From a checkpoint of a small image classifier: arch swin, depths [2, 5, 2].
Rows from block 3 of a small image classifier, named by matrix and row number. Rows with one number within an expert belong to one neuron, the router's apart. Each number is 500 + 40 x the weight over its row's rms, rounded and kept within 0 to 999. All counts start at 0. Numbers have three digits each. After the name is the row's rms in percent of the matrix's.
After each expert's rows are labels from the 100 images, of 14848, where the router gives the expert most weight on average: "top examples" is what is common among them. Only what is clearly more common there than usual is listed. The data: capsule endoscopy frames (Kvasir-Capsule). In brackets: how many of the 100.
# router: router (model.blocks.3.mlp.router.weight, 32x128, trained with AdamW), inputs 0-127
# up: expert up (model.blocks.3.mlp.up, 32x32x128), inputs 0-127
# down: expert down (model.blocks.3.mlp.down, 32x128x32, transposed), outputs 0-127

# expert 22
router.22 094:484450565525459519481459420493500476494530502536522426543513482489471458504438429445482460476453463459526491427459542478512523506503537487508528537557488508555512456423557488505550435418532437543516551555473549485472513527556554417484470548452491571463520455487533513543469414495463530562581537504493489526516481519552460481482567462476528519525560512552469507587460516478521554497504
up.4 113:452522473505504540419503475544441477554554521529471542476507423462514488495558498491462574492480500477520529469475438507478473485490505411561516540501476513540448502492502558447470508548410496453573524522520499550466485490510495565500510524464525500537479495423478466577475522482530476483560515579580521563492497482515531495412546434453474460530575410548472490524495492435455572544534
down.4 105:497506499603443534483484509454537546507482471492440497432572530507474415456457504478570510450534464480524405526551451488460512526448460496498511545490509449553502553494550563555499524476434486475526516467490502455546450476458484540529460539558533444458519438546465543462614504492502541480531486431486520515494432558502501493474522434543480530496547454499532588538438468518479499476519
up.5 100:459466535493424508496523523479523484479460463429461488537542475537465534447480504475558501501535543489533502475523448525541537499546559510506529552471584426507591501596521501516452468522451568534486479462591483514459553494484482501531478563482419499459463531520458478508465490545601519486479570498417477451462518573541503493505552455586517583510513460516563500505528489488507487522445
down.5 097:465583538506482437543440507512538523499471489505498511528523528475529455496510424457479471474485411492451487521534553507475471547508516475427511493434515611481502461483516501482531495479512449575472541581483478560490487484552490558575495508562461458550493468446534514551477469525488535537546448547479499503529467456472524515618478495441439505535544579599500534518543490505557553512482
up.6 110:491477527495454482501493468507461516503533506581487451487473573521490473509484496508492470483502509535512512519521449522527501496508475534551455532480410571538502502524466430539487546547485465463505540542503643434488588450457531484545430535538475586489460447478501460514452497438478493578524437546520507537465565454536448550521516528523476550440560522434451416527492524459447511483499
down.6 105:522522425499527535482496459516504464463431488530550471497562473511453497456588604437481461481513519464517464476502457522528384465475500448463579489506528452499497492462444517517449501449482412471516477497490431513504454507560504513432489433458501506487486527512512573420456592501592492535535502518494538441516422430479534488519489515480508495492516500461448546475508506470475483534579
top examples: finding: pylorus (32)

# expert 4
router.4 102:443502517557478491511526458507480567496514512551464539437519555528495449475470448477534555503465461508555561480492520447532520477475554460481574492573461435458510521489504560550489523540476547553611442446527425503489515504503519494442467543589508517454493470455480544432482454460458572537486481558530472551578518513517537555457479536469463509544438440530526465502485466563457512534508
up.0 103:443480458500520532486527411507454535464501507496471450480512462490480488477467454518486468482430475483512537532462532516489498475430538537512484559486511542454454504407554626462561466526587455510461513532535454465473550572497476486488552443476527537505515491535604476438447522581479499577537502481565510465504506469558528481521485538520486561526512439472470518515542544481570545558513
down.0 110:497505513555547452514474502511450516447559504549438530515457423468471453524420553532519470501529516529443565510543484451485430466491479459548532458470514520584453534583540557472466493443513558399460474530528456402536486481471511483475485506508461542504455519511424490547502538522504419431540495498594495465455493513472506536548466460517493453439461563513527536494519508521459503469497
up.1 096:525489516522486390552536528498471483566545493490473471550600525489426489505530560526515507484516515470533452569534434490424472572543532496517501511484540541535499530522489510450519452488515468470484511451519473504512445423610553566503499493471449499529494400508500476523497456439553473474453498485437498480502514418457542502523425523436524422519549516531424497502540514470497496503557
down.1 101:491462535486475493533531459479565558494519549492489536487421495487501469537472463504491393408496497575531464480462453463526494537486607569490488457476519454443506468588520515523565482516461446547480484518604533477554511522477488530568486444531551519544535494508535522449497497481532460511503552528454510482477497481607428436509528526491444518505537440512540551496514502492501493559573
up.2 102:470500430536499420528487503454490496431533497524510495539470572511526456532542526490477475522499489432492499449462544519508574508474479456512515501480507564451427423514516455578492439493594464510530511448521485529548511503514493460484504543452471529514544547492512398462491433532570503516537470440489452484588433520505502501584455534463489513550534488484517401542443447472540443540504
down.2 108:499476514504575521483519527466488450423499457525501390518552479539521533507559504518499479471483497439520538486453539478567513517532551485427445477439470557589381443531535517475467543507536409539503449517508462476414487444454536425490500494482529456542486482496514457478468533494450536478482473407495477476511496517487471475479453552532498442438544433530481504512552508546468540484474
top examples: finding: ileocecal valve (51)

# expert 2
router.2 105:524513533560518528426495456520536512435521546573549444441499505508488502524481462487511460443468533471581429464465495540545503488445486511457527576483486490533489495494571474462440470414483500544543487473476534518476507575451512454443500481477554551428503559482504480471500451464495487510541473462569455535498473573516448459527501547592465515527463474508513520556434519501524400564557
up.0 096:488491510463525512485533528571510533479575512508494438493450463436499529506491570512511478518532473463535501454565513570470460534487467502480517533495424423539502513501502537474484516477529517457366519509491526556530518561473461455534542533446543486463489494515452438460548448525440525531541520541487521484492465449460511466414535512478403517415490510463497451490569447463538584557563
down.0 085:500524455521535470445576518532492504493459472547478622513497446492506496511578476485463587448510493474546509446443546524497461489502498460488511444504426454498571482493513467542488492545541522515536558492480428503462421488579514424502502504558511516513479503409549586509491578493490544490509483491516497502499462541454486428609468500480481557476511469470456462562476442568517504501494
up.1 083:509507557535562475514562567517491449465381527495504447422461505534522454497496423523508497451511516484386553528489513587530489522507538453488559475510452426594503538526457553502516562487542530532541491515503455533480469503487508474422577523505500563462501517487515562499477482532496519557516532532554549504534488442495452483468539509489456462524497466617480444485475486484471504498531
down.1 087:514509502548564463536480474552456517490497517527498544521417529444490422592515606506546532507461456420491516494450520533509492532576515518535543537479472506444467511441510444527537436459504500509433530484398416443561551483533528519507528498515415489445514513513482537525519525448492551497451478543494495498554444539548479506489514576484586517501538454540526472519515498487568523475530
up.2 087:596470557474504526537427519454491451614479508523436503511536465496566525564468521557502579496476445509491466559538422524463488507505413572513461497484505587522506510433452452485455478487519482543452398466507508472467543517545502526517511537432409518522470533454594557460491534527479521504489533539466507524483476529467517492484523485574491549539477466478495522488521500486453498464488
down.2 097:509499480521535503472501524478511528546470480459495562485563491534562502523412528545466506497447523502559494475568560513485485508384544583542470487493492571575491545503472456490551542534533575450514504554492499529536526560457477459538484444486497491464577486580521563508459523521521448510490464432565478468488541490511474483525509541485457486562448468509547533493430502429431450487418
top examples: finding: ulcer (27)

# expert 5
router.5 108:522565519568572503529463482492500537518539563526473523468488530573437474496540516498545553527503541542497524504509532489557459536461527538464533540516461482464508502504527453531454573482418521530468504475541483526525370493485526491485459538529526445483410509482442475452446539513435470490457437551493469453537519462494552529541542516517469498491438403478492434509495506523411449560568
up.15 106:540530453462517482488468426412463454545464616433536449476518544567464520494491471508478540515451469457541517497467560584519548546470509519508548567436538496516528465475477445482480512467535485490469450528522548470498540525535505436486440493496481581490501475450520449525494491478489525578447491481419444494463508447486501428514539413484548489549561490497533474511444483544477500533574
down.15 093:556522498490524447491495448590449460532601481521503460510533456507441529532532547493444461556450524457484507497490423458501491514510498428551489472491482510531505490497431413468525470476499454527456508523426556509510506538513416552457474490492570496445483532425495496485492470478503541495567584502499417452453506519531456510550533546508477552507586487560488441567485447484532535510442
up.16 101:450519565563551538486542521500414567398515501631546507535508503573493493428506548503566537511514503491458549532489485525504473536480520447528474545500521541544450459536504541484486496542466537493499427483500504572505533474459477454512535533505514514451476511529519415490562470471522479496463530468519551539508477515472497470444486444528445562573510487395553562511534491511549544536533
down.16 091:546537501467548525493478512472471478552530473445508469472494503486483428471521456498449380542451561523521545474532508538463509537479470496452533452464504522483521470410525485529517500556470502421579506463459404498438555427461545479461509515554476401480505456441508480504492514475480539487542441526481504513567459553499452504563419493573487585518518500582544488498519492520467481496501
up.17 089:450509447512453546541490542506478531503504519524485447538546551425451547576472511490497456531536508486398578522429481464448534516476490497524485429535481468477458508562463535494514471483525497525480524545510397460557405453592485519470483462464582527458539501528513560503506472503490410456588483516483491516504495475556519497460499494531555494562532444508413528512489464517553469515504
down.17 091:457514435491471488454489457464530508504457508521490508497469440512534547506461461542510467542549565556517449420474448485422513559515514531444535508467486448516534503395484439485572521499525528515507576446497452478505561472518540447543491478459472502537547471519460495497497558516500463463453474462539446499544520392483496487561492548429575442501440442475579523472475526528500435519443
top examples: finding: ileocecal valve (49)

# expert 6
router.6 099:528552518546491546518462589556451549499483494427490525520550498524527573440509511476529553565588483540535563494553454467430478484476465443585507497515514501476520508571505533460436442526524522557491467533471461450464483526476470539525452481476433515470458474459507433467488452478423496493432515549415545461517494517440516515441475476481486537555512507515440568466499450517456523493549
up.12 101:508521503427530477474394514491494468449437417492535455497479515521486508424543417530473557470486554450508552471538435551470523510594558486440552576449435472479505592455470469491479515544620480513505498462484481529462491528524502455458467468538510566453489516537513514493462529520390502494515467519465486513465461498421518498528537536499479473497487539518517496530525502492476549441508
down.12 094:425471541468570455514522513530575506507553437498523438545522447514521587523475526479555515502495500541595528495507503506538540509425559509615517468478580527533464452527527547502483469456590516485481501507518471458520527537504519508416529442525510511595426469474447487495467474521527513554489499514467547541469503535506528492473519469495483530544579503443525458490481455490516441599493
up.13 088:480473473518537502555475449517452484467526479511487475505542517464492482507518525504534512444485453432495403517524427553484489515539532519537469523517592463472505588399483543540462499502576514514533591531531484582469518482512458451540509497519487498508527506493529540489543527499465553538502546456516511408501421535490509494476515491508452454547481486580555467562426501479444622522455
down.13 094:502510513483470498507455511527528455491533465547515511558549572545507480538424543554513481521503479566540459502558591559471460538485469553499412519521428469491502588473531521440478507464535475486474531508518472474552494494490513481471510488472517562532484473490491539433499473397505457554493508550448553423468469487602580447454497519500523449501526526468540552529556529424451515544449
up.14 088:469610491543497566474496466480536458550455533518481484476547525544542492580532504549492535535582552477454499516503509478454415485498504463467498520478431487542501478505487486458475527499501469509527472468500448504524530499479520471508532460537429520487553526508519519473540546572538447484472431483545600484437475476413459466463449409506420455467500534475546479462468447432551480510586
down.14 086:637431456477540487515536563444508467532517468508498475479536523509505538423513522469480500510519453472481524530421413545468495515394523516457457455502563444477531534526509556542526580499502457468606484464520545464482480388468506522517454474534561452504484493495527516546517470470519530514539523480502479487523506460586486516537502487582537503537453519487473472506477581500489464526520
top examples: finding: reduced mucosal view (75)

# expert 20
router.20 094:553478541514501443449524431551558499462478529534523499514571453425461475530476476524584485461464531498503478509514527505529520467510530517438532520436503533533441570484523495472526499450516501467513532475541533508506472499477475493530547490477564541508506498512564485507507478489523472468610561432570470559464472548580441417519469560520454455471495527422548526578508511435555560496423
up.12 104:563507471477495540496477510546497510579548508456489580529498501471519492464444500555459493475466464462534448545534559437498579524432488475534486430539528540552516529476530506494530469494461469495508439543573546457475447481525453503568496543435534491475515436470487469529489488446529538594443525504428556580429514527452396462563540486511534534490511519471502439467526497466498501485564
down.12 107:500533441503450495492477501470503477534479532501534522498467528500529454462515541520451591520524541467440546493480493506521536482539569519495399479577503503511511517543525532483514444402471544565552533526523476494485563508461583539449536530531482525413538460549519475468595440524437486501546515573466488464502591487469541526543484456492449456566405493471480469532555537507516475505472
up.13 096:490500527524417505523529435513499434565529406484454483393531468494473476505448496507485514519500463519481444550481496520508501520488526592499506489499460573500510435492505448502514557485433480448550508493454529572542493539427478452514549576551475514512526523465470445522499562516441558495472499481494531431445457524447500460517476479481470392464526493484528480512473391549453451462507
down.13 098:506500525410513466499440624563421508543532449580512486543493567476465462489526589547479548488470534545543485427535590512489509484509517444493542563480429503483493557518466494525423442491477516515487447480509475551481469467526441437490510452488546473454519494513508555507461476489525442522568518498571504555430505493513459521458560493439513536546498500518489515488495513502507579494455
up.14 092:540451515477477439514518501511521435524516516546532456462584519440521436488444433425511475447540471496502529546537458539474386463502591487482556510529464557559539472459538536445491536454537454539498471494529553446528470489496534443481471525496488500490509453564535454521492503541515524562525580554469478512510483511451557440527553530513439466436513537542494443485561536481435509541475
down.14 091:510548443522564457492505546467488534501510416428511580484465506547539554512535450568430526551469451501477510421508529470493538558555487486609522540505557523475563475480506552531557583486507547457572533533546493570533487510498570550516546491486484499505532489445491465448434502529439503486523460454567500532443510475539513524485496547524527524437479465450452482466502495438517472453496
top examples: finding: pylorus (67)

# expert 13
router.13 097:485521435510569463478480423552529475497474483527544478570532509516470457488491487556568472505451496442476499478471494438549506483522547557456504532505453482524514505445495430542541510525508506523509533509496464517473479547476499413436604569485567512491486453518494493539472485559513523402510512430503444538537444509599542400530502533537500427507523446529504438580514489526536476514474
up.0 099:452555556492481533496505517506436515484516503500560467523531453476506470502506487547514543521452589490499467492580459563524498481467510500501554554454569448533549479484593491510491509555523499435513454479548471523496586624481522446556465551502476565420509506542546469541520522466470535528546533554502448495505462471550513498461456425496476529447487510482430565442538443541472497463471
down.0 095:499527577486511480579490500427517465514485542584452510490492563475522486529459510463527485478495477514497505461475554496462498535493457447488507498542491558508524476459513501527526506512451552496526567556508526497471563455495521440506460543360522523468472488502462431447452390476456484497474395464390556490544535518486486490514474529464499498475502543477549449420525536473480459561448
up.1 119:600506514508521501475547534531489532471480525462537593617446514530489481429464494560472460501473460501449441452535484483465484529575488535516509500511518452496513456481485431518556455581576565539505486525509459515591471487524529440417533507488438491487488505439532478523537535502544475528547506493562517436555513442479526465554408487449520476468496519553481497558545527464477501505493
down.1 113:417505498510500492548463503552497506510444384485458559469489459468529566572537499449459449531528463549451553516503469510487431567593426491554504410473533559485547511543583501520470495544489519486507516531500427454465514498501493516503489506410461520528513495445511470525523554479528577485458528507577558510472501483465501537432452466495522513481463467497574453543523468486486519500441
up.2 093:551513549552440449486523528513496495480547516565465484495578466437452514513547476496511496537543440541489416471529479507525500490535565558532511516445476553534505491577522537528513520539432471527496468411531585529562451543496479403486505588514495512467583490569495460516482509525508555531589470471540429433455535525474470473528504508541524486528470496493559540481468440491470472481459
down.2 088:442509606507565514487519538589526540500602512454507440532472516593502536519546545532491460508551437442467480523568522483437488491485492549492560575467477511449538501500513488586482467538521503495518560546518518478464500529465503456478492534481545460471517463466495534553450461509486391558416498519512517488477498463509530507479462513391449536566502479542541496494493479512525538548484
top examples: finding: pylorus (30)

# expert 14
router.14 094:471596510520472521463501448489489518518455475503435512460415513538468510533433466465494556470434483469500551488445562573499483441464546509419572542459511431428500486464532481568423506505499453587548533494523508570446534517552524460434485496480525514509453537529451527477508554479478518526572443522525493501503446506460503462538548521543482533464501446543498487520490428531417487506534
up.15 104:529525479455578479525526494524469557479590530522492560506501491552531498510465497488401536490410555508518495485526531566515558455479513425408456455504489475489495486485536499558528514443530537419484507490496566497588597525494501459515484462481493505453510458488548421518471463433580472536534433491548479530520510508532524496491469512507456465473487585470512458600441507502472502533503
down.15 108:452442543512503497512497547464542409474437576493569488547498550519514496515464537544445471465469466463490511553403474508555500466508431501510488549492483528589523533488505536477510519531468508508520459471496420546418513477507476467469525500453520466517533509516366476518536526427518511501514529472483494480513506495448549493576580461548594459462537537479510472444475417486545459518486
up.16 100:514573532491445433497510498551571537499439455544470533444444564469503407552505461458485472581554502469493480514518493478524425421559482533506481454495509439468527518486566446486461509471459540571508502534450491533499500553546459454445485440524490568481475522531540505477484514518426534512558536527590453456459501536469493437505434483505446496458504450507571510512515494538493558478452
down.16 113:447542449478532487468475513539537470519534545525514526436562469570437639543479484493487524547504482523495489443481534542430542572533477501511503498445476480477486534597496460458435477563490521473517498553530526523483499519469546503523490548526495462509481497452506390505426570494538459568457501460419486443503482447501506525517538529426489511522487526586470465455505537486456478477447
up.17 125:543534576483574448478585463500583424446473539473537484470511463521474519560499588443506530483557511491499480440537485517503531470500466513446433517484513528472430450494492557606459542446512509431439549508491559485510583523418466473475486466472495529497518561518464535498514548507490484477468534501448580471533506553527554495505498489576539508461455475481554532508451514479527512531551
down.17 116:555413495490477493511473487561557505495494524481562472482473532533491502533475470511496462416490455523563446468531448535517521520491517598536554478446490524525595497501547521470468487527550475525448540492487453466492497547540453481535534499556542433517606511518571510546487550499487441509505441513579455433489481467470492514484510487522506408408489495486521471495489457450496422427427
top examples: finding: ileocecal valve (64)

# expert 9
router.9 101:441535466515516547491471451551524493487463438499562464538543430448494490578490450538446415505479464479534462456416501537516553512541482532481498501477437507544577507458484469516519459466549429555515503549522557544465514527535536483422545511448561517526566563469489458550482454547442476514473484420535493530448437476563497511578471482467494541461543552547481491492469480542504456524494
up.0 099:525492597544442498516602496600518515509547472482482476506485484485488483567484498479502553474541511427455517584461436486531464467539487461482440456542558556470499477471434469465447522509466490531536493518505576500445561529507431539490483469489477557517503483429467529517562526517544521480525512531475573503515530422517535488489485520466586488450459576462484483502585503475503504413539
down.0 107:492495525423482501457573508493465552463537524487472442529514485531542467538487587496508552446500464445524555504615548536519409425496534469446509479433494509461474489486530539519511473443470460512502446480539466517454500537542447483489489592503483518466484484499543552480594504586419549521464508497549460500486572551524458456480520506435482505471544474502498467454558481496502568559476
up.1 118:401445530396523487512467507504529517440590474487508491449505492495507469518492492520529478474541533488544441465501563487518465443502473555508503486444517532508395500443456454603477461553503431528499480458535490491532493512496487530513473474443483496481425589531518456514518500435451521542588468481525504470480558460499510586481432491537460494478519440447532479450493445539549491562505
down.1 103:539474557452525556512514438490514549484486482491530515482501507490484535444560477491523529511444429570508458590569457471450503533440530580496537547520514462496523503538480497524559553502487501417511501529443486456505536521501570490493473497534505579571495449479543535476433479478436475389529439479440460465551421519492542497522524533543492503528542452523541493515494544489433439432452
up.2 094:442565436533543565488520436443464500502470390485498462480541570514493458567560449539466476482484467457382484506596449515584478506498500496580463543440508585505529549529522473464469537481470484458498466507459510477507534529498459479485508508507482522486500442457539564474490587455483515495510501415515539522555472494517508503503466549498589492483508473502503495509510495455532433441481
down.2 086:548504474509554475441489486491499479510526519476482511548533500456522548464471510412579485425450542513562541463556496540516485518535475467467468509494430494493521489490426512474399481410537467524441461443482545499451526547573487524552414544522502486484583546544503467523426450497521404531497485504471536503412477496494437480471585495506529528544463515453490547543489480499488555524520
top examples: finding: blood fresh (50); finding: pylorus (43)

# expert 10
router.10 102:573467505443523468454548505462579483501544572494448480515467423454477457480453535438472450482503552510455438490473552552504480516469559468570457504499597472531446461466455497455570500431568462516456546458516574537496550496479422476497538493484565499518530514498586494498492515462524519555471454469543478476443533553518465523512545522503456499487545547533529554506527534425545518486506
up.4 101:527494496520475468515464454496519462454560580529504429465529504508463533525504441539442500501467520489450423527525518540580430504513510553473522517531558551506557429482447544482555508453513490449482504478468540455540442478496473493513475452520509520496473542572575534512478492542543478463509496489543558497437471468582527541461497514428500470518480547527592408467562559467495390509477
down.4 098:554468543497565511449573506521477469436581499489536456499491512515470476446531527512550500526485482476524524584512485487498497527515457393597563521536465459486493512515519459506433490545602540444589409586439472500462547455490505501428443519505494536493498505500484456520561564500526548470554501498484461498516506540455474480486484441490563479499566433450516453521504471510486538513473
up.5 114:519509559443497487474535458455469507489457506504498520494493453532563524545491473554516520456594515521518516492594486475469523451427513492556452497527449576451496546432479528479532575437496480556504432514425510473523489512482477448507436529595492491549475524487539461506498492497427511483513512501549443475473529540542527543465520522548466586467499613537414532445469482510455525555518
down.5 108:513477503513476499522532449540485522487501516434512563444435474495472551472606464499540534498443534511548410494470451499522547523468516563512464522490516455560450544524449463414515492524476504474494541508527433512484470514467542560558517512450556523523504445494529574501494454545557575524497521489504518483624542455457494544542561453436513490553449518471542489426502490474454487556549
up.6 097:433472497462555538447556458546474544489549490519431432500565543519467471499500438549545549438488538465526497501510461496500537497443512483525543552492425465519512543567507520446508492521451533495539445504547425515451493567506457427497464538445464488473476481476588520492494529456538507459457536548477531509478557497501424469454540525446473505451594444485490532459549490415515453498562
down.6 099:514564548476417539441569530488533504516507543566467470517472519489453516536484524463503502496446472411518527508442529497574516537475470419491441475452498509527534526541568542452543453538474511535480474480499557465516484457459499444535432449543517539505488480500517501500502469463537522583400486437471544467494541455478552499524447512466491464588485503484509444581503530559526560521593
top examples: finding: pylorus (32)

# expert 21
router.21 097:560491516527474465502524543509533510511523464561429431517548484435533514525518511552537477565536471422526454548537559547477501524547500520508499455422530517495521516539523429427495534479509494485519487472448538514520439501464443527456533501545551441544446481465476496540511548549460559550498555452488529416410462480551505513534451538479490491412562562474553527548457528575480536466480
up.4 093:408472564549535544498495485474504521535534520518526499521495564506509450511536425438450534539477487492569539426503540566490489518478502436513500536501478495470555555501532480568448468477442486559446578490441526493492551552511470412527430501508493520439526520530493492460497532549533522574484562480421554489473561468523558519463494500537440535535497492468522577512460470565466518413510
down.4 097:489528492498507543538479498564586532529444490468544496472499481583494503447464484411552541427520538428484486558511506446502370552502540505442491456549583447536473533470565463532569500485513463526513458469511442522533474501460423490531464524502496495490411502543534500486444514502486526539437588512488543442465479477451529511476480517485460503583514524499517493451490533537552517487459
up.5 104:513522498484501493489557489540581522515503497438508504534507524490476529515520535565486500500479513477604482545426503476565476515550535534430448506501516525469507590496453471507495536486474508493505485550431532504565486473509499433534461439512463449473493417533495509559501474510464500468533555451495486480418501434516527445514460506546507388568505548440531463590470550497531545475383
down.5 104:461517470485542458524501527549471474437500507572506592478453509473484462500471429539498460481571556577460477479511519490465470478535568494500488531442572429501494524494586527489480442547451442541436492441592439452465442533485464459512486498467506540467538527467463491526502469540515433489509467536423512518469472486495537507494508428475478429508545564476533550489535534463401458526486
up.6 063:465562509467498476483432501512530477579497539485518463475436504525458518487449458514489497522478562476493632432430475521523565524542477474478484542519493516436486557483501564503419494495515542463533468493484479454496503502502507515529444551499529532519470475510606517514462484485530474401524501590539521529496540540524438429583491489427477423495489460485456464455532458439443502499541
down.6 067:485513457446497474433496591529525539488464527519514491468462607477515507508513446534487548388475535536524468531488476518425559543515475454462498504456545450421496489512534471524464583518520561461527508528513511467485485518450501500533399509426519569503461521474479483600434501496513539467459510528433500498575562518513515515520508452471509462509548442503464441531474545588495499458508
top examples: finding: ileocecal valve (99)

# expert 16
router.16 106:483537468481552566554533539489510440502498455571527437505447542534536528529544559499515433455532500508475475478545521536505491461528433530428499624451524467481503511532559486562452584492483493517518503515438487515519520482477477489450544548445435470454445548537419513547544559550509486437516485548480505448508480502530489470509463443590547553448532462495533499498427496459462459498524
up.4 095:513536543581527494457481579475411482529469560463498493567502493567483426515474554459549599525561557551567479525432496502506466462510459517529532524455513468483520491449433491505477518533526457468512527428567454521525475469474507511480484544552469508523416505479486518507450512518590542527490454486495530539598449512512491563490507532497562551495488472543496463417528489546430501500474
down.4 093:450529468592462430532488465483495517444521520546515474462529479522510465572501499497470487504480547519467509459546528489566453509493470483468502482523503507454536560503523474517503456427588497475496521491501523555462524486514578505518501481406552544488465497534453469440549505441363494506486502504541449447453497554473540487481499519460468473403476460423487606498512469413468519523452
up.5 104:529493576546592524503498453559505484496427544498452400437549485559444512510565538494471511520536491497507426511502526484531482556543394541483485424472527470491530487463465526489534558471476441562563525563485565499470451468567443452553450546499514471495488522557536487575480550475520491501516460513570509489498458479455499480455515457517485436474528502552482431500469482494496536497438
down.5 097:522490461538538467591476570456466507526528513466458576454505490477521485564471437506528490515598518413513534520548440496450531467506551498492506565401430510443509450515491463389505457467513526597506502549474519520480501518458544461462561491476514532470554535462539484479521516476506506582467540431459454484485499518509499502544509570477472565496427514520526493448523515473501463513448
up.6 111:464528533513392531571476484520468540532465519469497467507549503510548498512480452545485485459516465512588478509525508484502532515548470568490452512476496574509501478437504481516466502477475450393489504514448513538462535515533485491486528455419513459473528488468556395524482476475481480426439498417555485524557597546459522503577591427543475490471489543514464452493518468535530546540479
down.6 112:473477490505541459508523550379452502473534516497445625483487469488492488497487463553477565535517555518451485543522472535565525532533515479463496509468475619482485522516519509483566511565444492473481436462500423483555511527503544554431437528539419535510523506499543488486477560534472463503486439477526526515504511430460564492487480518480490481541489499536473409466510491543503501424587
top examples: finding: foreign body (50); finding: lymphangiectasia (33)

# expert 24
router.24 095:427560475532518547551455488513460451470459484548524524533519570567570504474505549443516510512487479448480510466455441517485494433563440442470495489569531539543569522520513515514471501451497464557539509498462533466433550512566506535487466499424453565509522465481487512543451471583432506458446439525520475510549467511504527512477537458544558565524534424527449449532466458556565504493501
up.0 096:457530435508488483489426472471475510520499462515510473500457517457456466487576506554483527469486450420535573487533520469460432425474483483505457503493449519478531568466547568459510537602485529515499479488513480553530465507584578514564451477585520475449480490461540586530527591505517537548517532507456507502460522521423473529478548514442496520521451475414462504514511489489497447444545
down.0 093:528528528534494430444579441581511508490513493459470495432470527538529513513477498523513469458432501462526467430588497506424519451510490538480538448512484566499489508610478566520467546446486583457515494537535466531523488513453492519534577486536579441534440572488484485455497547457468513517431445563463564522513521473481485493509476471518539483459487439558484490488463544551511563490473
up.1 116:465476470472447489550545446554464480550423483472557491536488577493539470491432467552400529413436497473513505453413480528568516545443469454520464501500462482581486498431480457521517414524535489504565489498493546569517571511475498473514508514499489526506468502545412450509599523503508527544560478509532501497509557476504401527513552432503474457493526499490513522507491500503472498546493
down.1 110:444478448506525558422510466442417505529581510490440534478565493529473545499575446458514518528561470532482501537501471483531494491482524587543528558480494462499499528536496572486517452513497451539463449524511536524474410486537542436539448537519529451500491463447471527516432525502469461481523442514443548504499598475525512511434398473495498500484488513515503576411524478481462496461552
up.2 112:485463491575542510612540498598484484528459564511554459482559516478505486487532577518546484483466530531498525522534464495522471463494474478486551481516475521576467514501531501470475521528485567518458530488483535498429482456535498492559465467504492432451542476473543455559558487508501477541445541565552564543443529517478555496436498499418489470428465478436419475501519425447500419533515
down.2 110:472530461484467465490550530523491526501504470480512500487527592480520525531577428519552505492498463493518503508510445489513437461514493485520491467499462530500506520538533483473553586474544562399509531574464404442490516540486431521413576418531588527537514548543532534508488585532557452523560497542478447480539495492479507483468537487508549521466497472552516520541423427445475452480514
top examples: finding: ileocecal valve (29)

# expert 15
router.15 105:528488582502533419544513530439441531503496565453466531498522543438557542497492521458520526523464465521473511446553457466474458487519518480537498464535580473476439559533544563452488543535478540501530474452565447478493469480426518466534485527534512482433525455550499494511525550414494492507503547575522545536514527509437459417459505502516528443512494507506473557556564416418493484434506
up.4 112:582530483491483423516500511490494485510506485451528526507498488457543485457469475472470459498555483473570474560504531508505432480503462565484452480447538441574523527510520574518471527463535516510476495534504531466483526536495486513489501573510580497522455493523527440557519569584518517480531424477505496583590460482470511533536490518618478484399488535468547516549470448446536539596500
down.4 112:467495542417540448566632465539537528517509506524429533478472502468536497467461427490522524485506496534462491467483472511514531456465562507448441508501462528460466419497436635470530580483524570474523497466507485505533564440561488491510537527459459516465559518537507541584466492484501551500508507519515499480526511568544501540501513497472468464534453525537495515485467570465501476511405
up.5 097:511548502438537502472511559518524493412565485567500475471510494499576482523484523515560480540540469411485497486476501424435521455455529486516467509490488551508493409627528468489553421473488506488464523471574526448469502534493464494590518521492495478478471461443522518486525512483488479503464516508546453419588500451477468554549583511460477511487501590523487500549465450482542474513548
down.5 104:477447508514566457483495466536512562498524533480495482544516369536453438547507541580544533538498536482573466467532445559529437488555489502484536468561427575505561524496515501550516528498543538433523517515465500565472463487443521499475473510513422534480456505483515485539454551461433481487476499487543574453469518560419468479505475447503533494516500554514479540494509406498433455483494
up.6 105:459488582457533526508524465445516512543511530491513522522468576474542480462536461496515531511454502508534479424543467549466545526486469499506552529558535489429501478542527507505473484463556458566545524467439506489546469449440521515443467530544557565560512556443543427536545525499581474456418490472500474492436516524489528416479577473443510420503560513510550540505516493450498583464526
down.6 107:531466536536456401480526481467471516483485472438477439545496469480455539528422515476486502454539474438490466495468521467605427451486542525523475579486526497504463512433465539463501491458442489423432494524419528495449479456502415530548501489502550502459481452506527547462491504500464469549477410512579473517469546559473489490425480581476440492472493568518460440523512497495466506504501
top examples: finding: reduced mucosal view (52)